{
  "spec_augment": false,
  "tokenizer": "char",
  "norm": "batchnorm",
  "widths": [320],
  "optimizer": "muon",
  "orthogonalizer": "polar_express",
  "adamw_lr_other_params": 0.0015,
  "steps": 10900
}
Rows from block 5, named by matrix and row number. Rows with one number belong to one channel. Each number is 128 + 32 x the weight over the matrix's rms, rounded and kept within 0 to 255. All counts start at 0. Numbers have three digits each.
# filt: filter width-5 conv (model.blocks.5.filt.weight, 320x320x5), inputs 84-97, a 5 kernel for each
# gate: gate width-5 conv (model.blocks.5.gate.weight, 320x320x5), inputs 84-97, a 5 kernel for each
filt.138:130098144151116108146150135134129139146169150106104118121107159187180203191148132125076073131145156148128135093131155124116121116098133143121115092088093128143148142063070132123128161166127120105139118096134158
gate.138:137140160087164130156124150176144145110112087134144164153170149122184106103200197172078074153181162085114120110138107145145147156135096141196087158073109144072101062211166158105094133125063104119120105124160116
filt.139:089070034074083143203143156176081102114116112156136116140165140130116099145143150145148110145110128093178137124155134090154165146140166113103095132109131097134129144126166135144116123165094117147153188211133125
gate.139:122106112126103145151147110114134087119128129160154172137125158157110095080152150116121105127083115128141064071097074147148129131079083127155097104147086083041079117186137166187098080116162172120196191182195199
filt.140:139109144114125128099109136129166153162154120070067093087090169187132157149080088128088125125095099163103140114108103113148177188138153163145133115109146097137094120095065108142127100152094066108208188204150138
gate.140:101093154161109124120043139179098112143097137141147117180126098100138130140160187111103122091093136105129149162187151179169145087141128116151120116174087069055102102118145157087127147108107106121141173127165083
filt.141:073159132131152119163103142127134106095041142108146131139175094118130094115137080113146127144168195127111116169132149134094126088125104147127085138184181121164184134175175136103120102091100096108116122164203150
gate.141:091085128133108148151169119091126137121072144127108115145112158132137072154167100118116084111152154079111138133099140152134155121081152076077161159111106055122187140155147174147094124139082080143075080185170089
filt.142:136112102113090166143168124105159143139098129155163142100092119090132136121131138127139134109093109167167109053148137114116139108086077160129130121152149125103117102205165133174150110161126159159098095091064137
gate.142:167118029082103124099144147118107084094091119160101158126113100129148122146189186131148144126157067113113059096092175129166195169126155127164107146195102081181123193130098120161119141171109167136106127053117111
filt.143:122151140130114181157093064127124126100072060161136112109055117151118129114115158125110134142114125096115150132049068152158088129132147159102097123181130151159085131141136116099206193157106100111090167168130095
gate.143:145180127151096073146125132072102093086106103146115113128127094117159132092176069124117112096105087091118146139090107090168218182132174108080076101130157107085149159114128122096118134182167163145106094123161134
filt.144:137136098095152128110160158150159134100129089157139059147177072077071120119164087058133125158124165132132150124096096082095108100058113217157157142123108129165114153126133189145148094124093108084188211131125082
gate.144:084103182195143163116131087113132136102108117155191159076130097097155132150137169191135108082133108106143092153120129167159123130104108103128130123103138146132092097165140075120127097133137112121195184188145143
filt.145:102072106133156129129181160139097139117126067074104134123082130143129138153091096132147128146133094123089071089116101112123133136102124120102094141152175179144139120067041145137145138175183187161110054124147142
gate.145:179143087095150139189120136080102112103153114109125097106145117084063121111164110092151167156168149151171120171137124067151164150146195150122100114165084058058109098143210181118126120146093116140118103107191134
filt.146:116112106104106063114068127109104105123173195208178134142159126129093096159068130110134112075125150111151192116119184147102030100075124160137149144119118120148171127134141106101118150111093116049121073091105098
gate.146:137107110072147144121105113134134104111155118132181192124146187161114110139115144172109117150152089105130154142117183209147132181163146110122094112111108081099099089127123112126083139090169136108192183179153166
filt.147:113141142118112168183134159115152172129145143132121118119096145107085101106076146140178115157118140118081163125124139158095060109094091044109133148141091116112153147081135135149169175130175115138150143119101133
gate.147:085122135107145153165127156142088101098130149145105089098137137102130118130134195168177107101168137125159117128142122140125134158114092136128104109101129080132125145143140122098114167127101210139154119065113131
filt.148:075062061092140156126143157144100132126161148117117089075033092106118102084140153088117135114066128081131157180134111137175165147091076114125135064075162120149111068162159151179141134181214114119145133122132133
gate.148:113146200155140134112102125164135145152152125198166192219163118116156166149114091091128137219161169134128151128175120106117106131106128115162150175123121193201150119067139120095097066081132144177092108119169136
filt.149:055137103140157117093086120121093175207205146110119147097136179130122093150091109126098134117191186172159097127084104075146048096126151106103130082130112163142238146129121190155191081000064062128161109078120147
gate.149:127156120131176081105135151065074104120129170138100149158233139154106111135125183134181155110065102155155115121102123085157202193199146100122102098136122104093056103151173127124082149163187120155110184185136126
filt.150:118103133169139116198180177118136160134114140043038071081125111116129173177140129126137141215206152118155162221174152129160133111154111109149126164172083097142165119132152150105133105198159173116118148103143077
gate.150:080128110133159074146104174147168158148115102137223141170190155191089167156119131188114133082114117155153096069109050083133164120131087168129114177143125124087107101143133139065128104154037132102126141108126117
filt.151:123158135169114112057110112116160142112108123104163128170140098129153096120145106110145127126146152121174139168103145151078117127138160146123128100139165136102131141115088092090105127166115136074087115105072123
gate.151:148166119110109136115146090090104117129091128161116072105125122116213139151137118091086142112068173145113141177163159133192149129151154150166146156141131180121077060123119111103099151147111085147126094075115071
filt.152:071052129182121175099071091135132108142195150144135159105093093092150125084168195189137132111076109125095133148140102098181219162105163175086110143145121061116107158174095098116102068171170217134127181155128135
gate.152:195142151135122183210115097109075091117111145114069094128129141101131161162132109114136166163118134139054138179121048121108116158189149123110141146151128170130170160139124173137123133082143116112101100132136133
filt.153:103103131123115105125154155160081095083119095105111102077108095111110136108160179155114127096090116139181158115120138161076097103124171198222108117125118111112143113147173125095138128110097089074107137145122108
gate.153:092129106108118153167132164188109133138084116184160133208153138111080069076103112155145136139160119084081206136102175128151118142141151129142136138119138073180153063136126102076068131138122223205079132118121091
filt.154:144105097104098098100102094128162130146142145131159139126153129130138126141099112081093098136150128110124120124100176174141152139086103131115106105091147150118135177131125072110107134143172122113193136114125103
gate.154:102146167181124088055076075092125221177150115059119057112170079065093133141101090082074151068100154099078134163163105127141123140151095149180142160137137156108162162118162165149156111164144121168125079167127115
filt.155:089118122086115159141140143163101099102120153127104116119067111084132134133102153125096129158174174100096093097154110111089092080109077135155144172146148163153184166125125087107118129148094101155129143165131082
gate.155:101161157152140063058071091138170139149176144084134145135129090085106123122163099077091103167181139171160163133067088154179152161123094127122167187160081065113136110059060088103093141122123113129080087083064077
filt.156:110136105088173121150118182148067121143150098087132156119176075144130136166103113105125182143151149138140132181131220183143145124142194145158113092096190145105099148100179126160155193206148167157105147142136117
gate.156:148151178163153044111091152113149172142149121203142088137092094188176135133124135103134083069075115127135108126159182151134120084117112104137102170164145105158152097149103127144086143175136157180152169152175124
filt.157:104177114159146137115135142102091101144190172097077124133155155115143112139077081066163118124079068141095165137128097146194142161155172151138192156159108181187156096111139183109154090112076103178126091082147155
gate.157:152150145104131118160096112122098095130157103118157133158159068077117167126116070128155150113080141130155124089086132109076139191113126144114138153109184084131102133083112123097126132080112165128105131115135116
filt.158:134141138151167094111087089071176153094159155127111136136121069140147158124189179160147111093078046050098070125151097101109131100132111115106159120094122133060089154118130097067058107120121082146152182176161111
gate.158:107119116128123112155163120109143133138157160134123134071112107096139163164117144145099111140155172164112135093092136165160127083096095145140158161154114106127148174151165068095093118173082065105174157190174138
filt.159:193146108145142142116071141129115098175096098108154107128174141078117094120060098063076152155118131127097146120129103167094136142132136195144105048095144080018076105153112130186127125120153143164116102089179168
gate.159:110168111079126161146108178156172125131135111151104124115081106164117107124120068091117132166116075101073096092116102176109090094144143123135187177175076209125112094097062095098129051088147203121148102110149165
filt.160:111132123153157151185174075123143138122116200146134155141143137155145147109152132134145130174204183138135131132196153158133103101098176111139131122140134122100135112135125153144143054136131125096147107109140116
gate.160:078115149137086142116116085122141111114140130101133130123152090118102091096138110099039129112094117100126072176204179151090080102105079075149118142122153145154129177119108118112128164103116141148143130056130164
filt.161:085132155146134190112100109068146141174106135162157148157119091128105156137101157118117117201214112083050145120169164165124146151136121220116161111082116118105089112191148111130152116155153135122085157075163136
gate.161:112118113107104103155122123138141160088116101090145116140138112166118095123066101191184137112145120098107130132085056100114107117170176131150150138150068151167179137117096189149157113145115158145093141168167123
filt.162:187141154136137090177171155174196172137139157073142138085041090150120148135142171137106164126135141100155113125128079116100163174152121098093110157076094102072106112128096105079168112136110147159059099167205152
gate.162:161098141110122040072107075095165116119080018109148149182133105075098033164118128144172138110144171138185113140114091127138152093120121161061114090076118118128146147033049137099101182235140161131138158097127129
filt.163:059063127108112141214130123100169128144178160119137140132119162145149128185173161133094127187168191105100119097089090153130133084104120064142142118110152145130116130120176153147128058106091100168135147145075158
gate.163:169119084100080097131142107143099093132153179130144144132176182083096110171144069019067142232223147172116129111089134095131123106107136173131138127162108157150107123095152173186102114100100159143127122129135116
filt.164:078093086102095097151116121130140153141079084168058077048071115087093155149141123093093088081171223196122082188188146158113138131096131130097143101108067036095105099133133154146185090109160199154105093110100089
gate.164:165139121121123147060059159140097132189139131112198154122142197173173148129135139096137130127114103091126107097080087102108133071162131135129104103136162192182057087145122189130138139123074057126079118136113133
filt.165:125115093112132127142136123156128115132126127153114122099125105140119168159139166173161119117198187185180114120105160154178185150161117129048104126106128072065099087121111105144098079158129138125176149133123156
gate.165:143138170113168163160115102091226218157120092101065088131097152167158163148166150155136138128085178119122085130159107177173164158139156167167109128156158175117126142140130120152117099087110093112148109108112168
filt.166:125119099102097125112112157161096109163120124119119142166147129176169205132113116110132131129155147189119092075040077086136123185202157138129158185201180099068130179120131109110106137121153114119104099121145112
gate.166:092150171150144087073044056071130122115099133103135159149114091098183103110114045054100095143137123144108155141118106147174187151174107093158157153168132134145171137123099128095062181155114183140070105109073071
filt.167:176203168194201146183196166201118104110135129097136135116130155140203103070172110123149118131079118103119054129145172168135101107120129095093148121140092072054101074174137110074099149132160135135146139141226147
gate.167:153156090168176082136123097167173144097086123132152148152162127150185175109116106099076119098097144125163141126133112130095112155145143134139135091120168190145143146139162155160100092104137090093137127115090079
filt.168:096106112105169099147183157162137148126126113132140127131184122156160118101089094107126147143154154166135167173102068060122172157146127135148112152151175167127141095132066079105154096123109153118191183163111141
gate.168:095128126134093102105096087114129076159148125187148115085093120110119104103128151133156187089146130143172129117112123148124165173161134162104073132160146134135147163123089075148136116086104137162209163104104145
filt.169:110103139154125172123169162117110153144130123082136110149165056075128095142151139168135138124173141120089136107111171134174126100100080127094091106091131085144200106135147089082088149124136123127147171123090104
gate.169:116089126152134204149135138112129164124125160144112121126187153123099123125117123154104117174111179152151118103146161151166141108061091100104162115129071101113061120129138123103088110101141123156086086199108136
filt.170:133167179136137107129137135106157133109090100143166097102104114120160156137134148114101170137165177136088137122134140120145142151104120135135170105102117103127115157132045138165175120081150096111145131154126133
gate.170:133163150164112104109144130147117124105090098079106149174134174156144133153132078132088131134082087112103142177139156190092094099103090086120110149138144103074139179181149144085119120112125094127116090080094087
filt.171:135144119104161109033077109098122134162152125123151172184161108112164139124124063084138136108144115087124143143157123138042036096101170204178106112123166151139178139143129151167138079121123143121148086138118157
gate.171:092096078086136131149142167175209163150153144147159158089097164106065096106163146133113123150142098153156104127138164175148104130127073151149099112081189192182121156160199145105139093062103117142130126154175186
filt.172:109085092130134127154115104174161131117172154138069114078151102109131090085087074072119123093181198161171107148183195129163052087094095092111136089101172166185126130115162151177178147081113134157135145100116131
gate.172:138121139116096097109084101089100066107096071131085143161142104090131118125109104122152164146147080059132114141091103118163202188138211092106137173173183178164157164110114085180155130135137133133202176153120064
filt.173:125164119144128131149139124093131146114119148059082078081128147185119165112158118131158137182138109119128156165157168157094062132123148173133128116147128125153150191086102142083123086143140120090073084124142120
gate.173:076139152136101102073094095103112104146123159100169118085097122170118120108109138085112141094120134135100099135023092136159129184144133155160184162175075088112155141135142136078149155113190125081149136200111112
filt.174:147148140127091084093135136147152140121097151142122091135139140140188159135141154167140104130173107099115074123139143147055139161141175120134123144121105070106108106059082089155196098158124119159114092143124109
gate.174:109091136117110152104078074090064128142127133138158148139134127103110158110090149094123099183142164081100124087096046056149120160179162119107113152102146089079120146105136107168151131160083130086132085115108171
filt.175:115124165120146176087089115165095118110106146100140119149164204163120103082102172135136128087114115066115147113123145132111111121126158108104163183146144127148134099139147138136113126102112112089140109161183155
gate.175:101137079120090112090052090127113126142160127066065111131146087142149125138141116125149124172195141117081127116126124116102103128119171113106111112166096121213193151118129133099124138092077121169113136103106140
filt.176:148152153199132054146134160113172152083125164153104129188145178180165157172075109107140138077068092113098131118098096121147223147187155159207143101090144172099122159140125127151097100180096138114157107087144183
gate.176:122156177096096115106186128180107131109140112183121110124119064121167121143130117088046143114117136107138119131084162153096077111132152142106126110118156147137099084186153136167157182168185164112156201166119096
filt.177:106094138121073156167141171115097131099121135115081090060060101140120054158138133145074145140163112115133147134130126113163140133142105100093168151099103077094126099100128122132120190185152130127168155143148103
gate.177:113120110180137097148182108156125084087117110117176141106072101125111105101150138118054097123123101150212139094076129150207170187117102122165135126130085129152139123144096109111092156162120145133134168184073098
filt.178:090065109097160086117089112102118116116119137112080100098182027080143112109141090130115106196241167135156178165121082090157183160133107221195146143110133094107139114084000154148145083106133160178166119155144151
gate.178:155150130091101180105073090173127132098131124110155185217168148151098161153157115067141159161121142125115187196106036061139075158130161163176146158138144117121146160091110041098106145134130125154122099111146183
filt.179:169198161066059132143137142156144112116122145079138106081123116140157134111147151101081109136118162148107168114082146099088145132133124082088084110088078149120154104108085128163143142149161196141117103160131132
gate.179:127122079110104130105100122171102117150104073121116136085132115097088088127168143153152123127101142137110107074123194159105125068146093145151174152123143097101124165107138111102125189174132094099134172146135139
filt.180:143138152146128112084088116163138157132132158114097145101191073062098118131079119097083060113106165129127161181155155128142119107094091161134152126129107125115090085103092114085142067087131174119096168182179127
gate.180:138085117172124100112186104142104085122085112091102082171104162157145152153124120098077083156149119121124202131151142135101156151146114125112185159135132128137173147116128140120150116113123114151069092161147175
filt.181:134110101095092085069111095147101092152125118137178142138146084093137169148104084085081101132136033131149111135111183178121120174159126148125145115097107153180120128137162081145190118141104118105145159109077123
gate.181:138101115131145058122128108090096052098070117106105092123090113100069107107123065085115135155150151150093130179124150140191131128109137096112112114114171149174216197108139111122058103095127070117146169147115115
filt.182:194168119138142075106148153128104115161138135123113099092122112139155157138114118128099065145123142144146109117102106068085161071106103124137096114112169138104103166095023140112109140116146137071169096063101109
gate.182:046110092125116206146061108059093127193159177100132110144081119140186115150130096095127135140146088162201091116170138170162183115118080079130109122185111119133108112096048130085085123138117119145154101151160120
filt.183:127189174180114133112141161129111163196120110153171182127108143171213178149123121124109123118063146097101134158130138141125163177152142103120066108106095055086105155108135195135147155156152165151123097132157154
gate.183:096100095091136077116112130153117109120116167133106108173095134196113083145150136115173152112160178134118099117100100162140168105096168143155113152110133089138113141159150172196140166169055085138154122200155112
filt.184:133134148115098178146123104105106082076120117121120154114099133140140179142162127110107079154107154171128095141142114154102087085109137161153104101115103113090065046136089131136122134125115100074111158089103094
gate.184:070099110131156093141134132123109148118121178164158109116147098130146136156124106143126103139109055093107103067078105153175201148077068110129155153159149140166152091160142111131109055087114129145147122103105207
filt.185:102138159171102099156134107130181184174101087154164198092116165137124102178096110110178169116126121151121096114141108155131185161173152112089081154133116111130161171084129095139137117133117110078144146172101126
gate.185:176136095102115155133099100094147156101079094133148142091079164124119147173109104120118156124088093112118136101122144154134080114147114166173146151139110044156106104101118133121140153133175143139129121149093096
filt.186:134153118087089166130156113161162136102158110102120141098172095136141093169072110132133162135169176201165108142179096103152163153110098151094141095145152111123137141120084065109114141097110145124109140082126158
gate.186:094100095098133075071107118118143098157076095124139076095109084090124134097137168114145149096032078085106185169131193088125131149088100091149157166147198202159132149163124089161075074149122163142104105136107082
filt.187:144129116088119126127099089092100105144119095148159141201138106078100108126117100052071106149098158118119164140161182088156167169105129109077145137104105176131105136084101113151173163108114097062116183113159151
gate.187:082087101071073100145211190182125142123151131149129147127163107133118127104102094094107144105091081080110174107140206146112139094118126106108091100092096082132165106161127107091114050072099131129138150113127125
filt.188:111157169146101138097050109113169154130117086164175135114132162100145118146141124136150139150160143145083101079124154124129133120135133098108061072096100102096075147103130104111149127096097093094175135113128124
gate.188:126147090089096141134135069107119158110134136144118162102111140158122096115107092091075061171227159097087205212159097089168154125134108134133130111123066111174155193064034160182185114173138152189114122121091134
filt.189:141102156138096095073137128125069049170199166089090112109157168163148137124150143135069108116103114132148102130158180108156150153176174134093094094125167165128106151112146113096107104124102113131173108133140110
gate.189:146147167134108120122132138105150152171117121157153143214170126142102168146172180114117152120095128102099023114174109127062126162110146170096130178194216160091084156170151153142140163165126048092130114100117099
filt.190:122172159088146099111074103133125161140155153138087123107084098077134097149124137099163188082140134115158124109086096150127110051058095091107117212172121154184156144157187176125077119143120174148121159124171123
gate.190:138101172143149162188160065102148128120101080103120130114122098127175126099153134142131145077107123131133127148133132110163224195209179140116127151149091083086121114095143130107122151158108114132115154145141135
filt.191:111111097136152167134087152160142149169113092196165103132140071108108092065113065114100126151148152149160127127106156120155148096126138124119139142151151124119086147133158143115141132131133133146153112147146154
gate.191:162103087092149195224145080042129137053140126107135126142095142120089124151143100121158127108089075129188180092107110138135169114115052125124088119123126138105093134120117117127096079109115133123227198148141124
filt.192:135159105098129135114139174110154121119128131182140098136165099153201191130103125122136122190189213159156163148123126170167111103121071136143126135102113164154109152155149169092113152122140188135141111153168110
gate.192:113120101134088129183128130152175150166143138168162106118136101099072113104154125140126126157087119154125154069115130173142062150171155111104156108139127120110120155132129103084140105078047037109088102094151135
filt.193:122154099147070161243185094155185126161165156129103121132141130177174116068155179107147152109118138140119140105089061122089078131150167187135154118080149137082078129118124086062082210197106167129155155130132133
gate.193:137142147129110143072104145152113135115136146129140133164081086098117085098123102071137132135193178110085142159171093152106178129112119114137074075063108118137202142070071101057062098103148126153145157190184191
filt.194:123187147107118146183146159112143103105140133120148106180182174192129160158131112070114092207188135139143087142131134122115130142161084132162132068095155110131158150145125104096094152130170189154120154119122101
gate.194:126124140091094108103115208175140140163130158109150169113065157112102119152108108148107112183141144132160056048082153186041081104133081124165205170150131108066070086095083068103127099111069108101071067120108143
filt.195:144171147165171157176190158124165136143119130079116123167094129084111133203103072147145138148152119094151114132126145130082108153096071096054150184186079121122196163110079080056097130147092099088110119129099094
gate.195:095092150118100122124122100125099073104129147091104114116098152138089097133116132129167211104150096149112133175164155147111145142145130110130164104080133124119101091140149169126147197160140109058084100137119110
filt.196:153215142122147068008057090189066113121141130106100150174130119158165126095155136123144115141136113083118076085113081074139107106103124148131139143138134090141116132091117151155128139140138177173140168145110161
gate.196:116117171149158140151100116183105099122105155088125119115129094122096134153183111105166159161146111123146067093133156092136147149150199123106124134123089088095113078066082146135113139116167088113116113081117116
filt.197:177164140155111067106123141179064015144135142150153207172118102115128102141126198211186159135131134178162104140169140131128073130106134165133138101096148091094128152129126136141133070104121085080150081091111101
gate.197:103139162125158148109118152111134114128086090141130188156141127102115126187114151124072076110145119101141116116172109120156136170174134099120152119137125164099166181067093157137156143108151168153139129183136160
filt.198:045064094110159109132148135162114128143097143126142128090110163198151168134078056124062095137109112073100084067096138083124136142104096140154131147136181151162110112117093104114120126190159123164091135118128112
gate.198:088137113148164164178081134080117132121131120083160106126131142112124094105100149104151108125123138150126066096071154131157142134085077121202127133109167151105118116169159095139159109102132093133070056157095122
filt.199:109162093157188150159099129054143149112166169116079093139124136126140110104078093141125164129116111117157119144083132068160162135156137128160092087125135151133152097066139151142068179187141115127049134190118099
gate.199:108120111186124136146140159158124113144183146150113098118116166201175156136160129141113143139142109088020129120158092167117140149152129151096144121175150119172136154177147099117140107099064087097127117115175145
filt.200:125108134127105205102102093110195188214195180127153139195172145092124121118152129130167166071118125091090136098073071114132138126132081129104115170144212196105115084129188138115109185157140109138128146135102090
gate.200:120107166116164112108099090147157152144134118116122140119150139087106134104168144104144102121123147158144063051057098098142092119104166148108135125097107135100079082120087101105146154114136114084128071092067084
filt.201:109092090065071150160186185180164201115124087084141187114102108095096123145157135116104123127198142212168136166149091172121105097122146149125143145134029063055040134132147077091095126100168151133122068124150107
gate.201:105108122140171094084099162137095138131181155166152118117124123193181156116105090105131111155156100112121092073087101156141100125174143151141160132109116159170145147153093126093109148164125184162085109132135089
filt.202:148162171155159139139091140136143135189129167139119102157109170159157106093161171145127083147177176143067122150136139147164188134103140076121094114128114159150163161092073079113135135153073113170169135181136179
gate.202:191178150180134149216172174155124077080075044135143156152121102124150146179161176121147148170144145167149105126115167156155157108078099081138109135117137155170133125110064035095091172094165146142135135167188176
filt.203:081132125074145145117124102187134096106105194088128156137115131161179140117127179189165149096084112165152168176134122161133105084096136063139139143157114155108115142155126176137153088110120124111135160118114125
gate.203:115137127117128159116101095140169090105104052132158169152097115109094120129090080134091070182144153154151052090147144134127085111141117143134122161132117142103115125135168146121083108061118114138143147103112109
filt.204:088107146089144106111164178196067070078119137147093092106156139062100129173115105131059099116115146158216132112180098093138113086088035147141129147131128175190137148115192154116088070139140136145132159189143086
gate.204:113095067074143155214162126118122063153138114140179168114167122125160145133163117092130094170143134123125121133125147161133156102096131089058108130153097169104131131101087158179164180158139152105130169175213176
filt.205:199167149064094112108124120114143109161155122177145137107165178195194119124116170154126088092067167132057158172143144119146115121080074126186166141094054058120163154129144105157178088079112134190147122166159170
gate.205:137099050136125077101104085141109113128126175142114123110084073057112162174092090081084137177111113163120139115086068124146163154126142084120165167173198149150125185119148141143100056064093114180073156154157128
filt.206:167171102116145126165180082090103079107127125150111123159197163145147118128103095125161054127122092151117125128154150150102108141143127128149161098144087175107138139114137180169144162231229232133140138125136088
gate.206:127130128107123063096109136163058123084106135146166180165199103080148136129117105099107107081134128126130099073072137110093065090107132172181164118077088117122127119154109101148183155143121112165123115147086052
filt.207:141086117137101166193110093141077146160190178118100139177170175160093088113144147164104097154114137144147200188125165131139137084121127039130164136116186161146134040097105120119125090152091145116094141096130164
gate.207:088103113167132114074094092159054062128168129181119124111106138130120160187144141139115144117151140122105157159135161114078102122129128157138117163088170126068123191072073119134123119114088176059128183148123092
filt.208:104103090114146117180116134134128154116100142148158151099162164159141171122147117177081109046081122081090133146131128068103100103118133162162116151117113106126154108108076098101123112156102113153123138184189130
gate.208:124122108107091122130094077111069138167148126149181119151112091089108101127152184128184134085166127098148179144131131129110186132100137144112122081117159161201150156173180126133090137141131116066137162164126115
filt.209:109126089133126111115110160136165138115128131133124113136137129140149192124088126132133150139130154116106091101140150136157141176157133178154179132105164145148130139133072088104118113076091091098111116118148154
gate.209:208124097110080145190115134144123103160175109136177090125119145148114157161092131079117124119159103060103105119086123184075086125131126138076067074127165175138116102181151133165152133130128172147086126101144154
filt.210:151078125096092108126136152119145115112129130159101143145085152130122064118122159130128140083133118118118066072084068107171149175131177093117127171156176167144145121092132133094119082142126185197170157125134136
gate.210:150111078135157058044071158161058098141097094116090132123136172179103136151083165120149172153077034069091105154154071000143151166127116159147165098100125111107084158104080121133091117150185113151135150138163128
filt.211:094140094073056100118087091135078052095084120113045075161152128177116160110099114146127107140173179121108127182118123076122108119123150159138175131134099115152169152104100139157137050099061076093066103085101112
gate.211:103118111124131053084075148164130160111095079107108098109129095101078174156141118093127163147114115122134179055057089122188195149159122149145175138115107125115144186159133112155183155109098147136138108113113134
filt.235:133111177130136063057067106138119153107113084129135146155126045035094085116103041127117116090067074105105176104086109081147117140103126098157093157194118137122128136118147121161172056065107098112107149132124129
gate.235:158140129078107152124101160144109089125136064135139117091084189187148132196136196162075125165169160135101107109122140124114160122111093130107147156153135093147153196091118115150154177072138124118085137134132123
filt.236:143107050094129081116077048098109141122169116113112179129136110164093124134114092147153120142130159108118128117106089122165094145110123110087119162138130149133153127071164122143136100123103130145111139107094108
gate.236:083115125132118161197175164126116147153127136129106091121074124110093136148192131160103066088104092127119127186182151142115128113111139109133126116121149105137097165159138129132134132180117124125163094099099112
filt.237:154194179152107101115192160171118152133146099071120090064078105140106121114126151111066094139072111094154148104091043128074119149154197122125068085117201147104117110128116130086134143138146134121116115070079175
gate.237:155145142128130144211132134143071081109089085139123133134139217137118166221167133159150179091141130155139123098105098083072089131153143152157081044141142118148139142153120141172100142154129109131160116129119150
filt.238:084041108090099119138151069100144189132154112153153154127126103097076081125104137175190163109118102128125164101136096172160136077087119168149146138092079071141163123122153155095117150179176142133123113113206141
gate.238:109148116138129100142144131106191116164181155129099094129117124113135164157108119167217124166169186130172135120119168142120129126090121179166078154122184146160103119173180087125122130139100165138138131143149167
filt.239:111117168141131075138133127132096160127145155162169137094102153174110101148128109135145111110136127098138160175153151179107100165142166124139117133120090094094064102163093128152106153125109110136133160192141168
gate.239:117122160083115155144107178136135126131116128197173246145126143168186170102157102167138152152121169136108105113138172175092078113120148155125096169143103122177097129070112094172178114123150121106104103141107102
filt.240:137161099105106107134100088130164150142128150110136135121084122133125138167100083086117102105112105124127111086114136166150180201141115125078084087111184181146141121094121168158182122142122090092185151089108104
gate.240:127128114131116069113103122155159158098117170120137131108186168119144128131107119122105115038040011106119134106099115155112183201162170170173176141110127101091076112136076095106113142117157183196183179099111136
filt.241:152124126146146122151138128096171143109121151146118135115114094102088143145148117096079115121101115156092092095160156107123121147137132126152120159122071096096128094115137222139118042135098111163074139134106133
gate.241:146107128158131143124125119139089081072114098091069099109105190137089099164132128109136148083141125104112074083152079173121129098112075135105124125131079132158120078186190115057036097102085065071103101104151181
filt.242:136129102143142162177163176140105096111150175139124120133111125095111076141201191175171168116066110159130151144143133107191233149198139046081106083136148131108110102113157165141125159138146153140132099151192114
gate.242:117168183173092052080131131147154205143138112170166132069094061095117099107112133114126103189150144097139119097044152136140144173171154140113171160120068088142100076130129139120077189186168133140142145143141183
filt.243:123107107101081097117135108128098110130166176172177149163136154120166092065169155179112125192205170123094070123164170157160127118152139108118045118058136067128122132137091085108111181141145120128082114123176170
gate.243:100098158106085108086095079102080074150141136155149158149152088053109115105115129126122144147119127158208122146118103119193105114128123166172079052087137186144098093081086124164159129143081124114142160110141102
filt.244:148069134146154217213125152154121079106113070126136121115106156195132140158133121117123125080132160116084152138130119161116133146135137120148143147158158127173137130102105112112112106095135158087098099126119122
gate.244:144111126111149158160146174133141155163179139084103129104145147139121147097131116121108135130089050095076131130108174100184209147169113131132163165194158105120114152111161118162097137184189178163147150175134127
filt.245:151140132106146069087116108142112141106149129137076128143082149145181170197124180167158160147173123179146080114042079134148135174157165136123127145128123150130125186103112082113138076121139138111127127094064088
gate.245:129218154145133114095042127081131102135109176098102140159152225134123150099108096114121121082144129158193124129124199132214143144173153195148115053096118154130135123162101130109131128102094168139069096126146173
filt.246:135075103141094114104109152147104080113101093176135119097111095130118106126121188130124077118145127118098134139146175193159199149108082143094142116095176123097106156161129122110176119112091078093129125202128137
gate.246:080089099131144076078166108122134101135124156085101127099117155222188110120149180161111090180169123130095141087071083121099137129152208124167189171175069104185205188153116133175192107199145147115208177140129148
filt.247:212209183123121107064121125101183163108140115114111133111126106133098106104132090131150126116177164121173136109093115076080141124117152170165101125147108096129120101115080107115101120113136111144133152102101151
gate.247:090128151164090160179125063088053133117114097185159162168181116107120120118163154165113144157153156100119170176126164132129121155081157119131075201137156173158172139114054105126113117127143170148137082133158155
filt.248:085134125137120148151118122168135128144127146117185131125106171097088117151112092078097160121192090077103140091085064112112136128097129122173108142125118131132149111064147154161166108087080115097167166118101131
gate.248:080089086102131117170153082121075082071051043118155188103123134127085117156133133134106117168188121199155167164103096150082138161151161090130136087100071051112153115113163132137147200144122144153155071139120124
filt.249:110129128145135139111070085077119085122099138124127121139121144124084034088114124143152124155172179077156171137099104091097073112149096159136081099149169115177161192146106131133097192146103157101191113081070138
gate.249:144073114109123148100111121142095128109087102167122107117077060085053062117139100130150188102117176114124094119167112152171076109122181167183116126094178172176124086132106086091160085118093101105123134156158125
filt.250:119121142095132142143131163123143118130169104119161117107165150129129130109142100108134138068158189135116158166175144172137085090115147098085123102125108064157175132144066093105112141160127096091130086127104141
gate.250:109098159086120131065140132134161219167180145140153114116134084075097109116109138140104111150123204096133094075092131151136134123096140123108125156116117096156126155086104180183123133134145122137094094140157139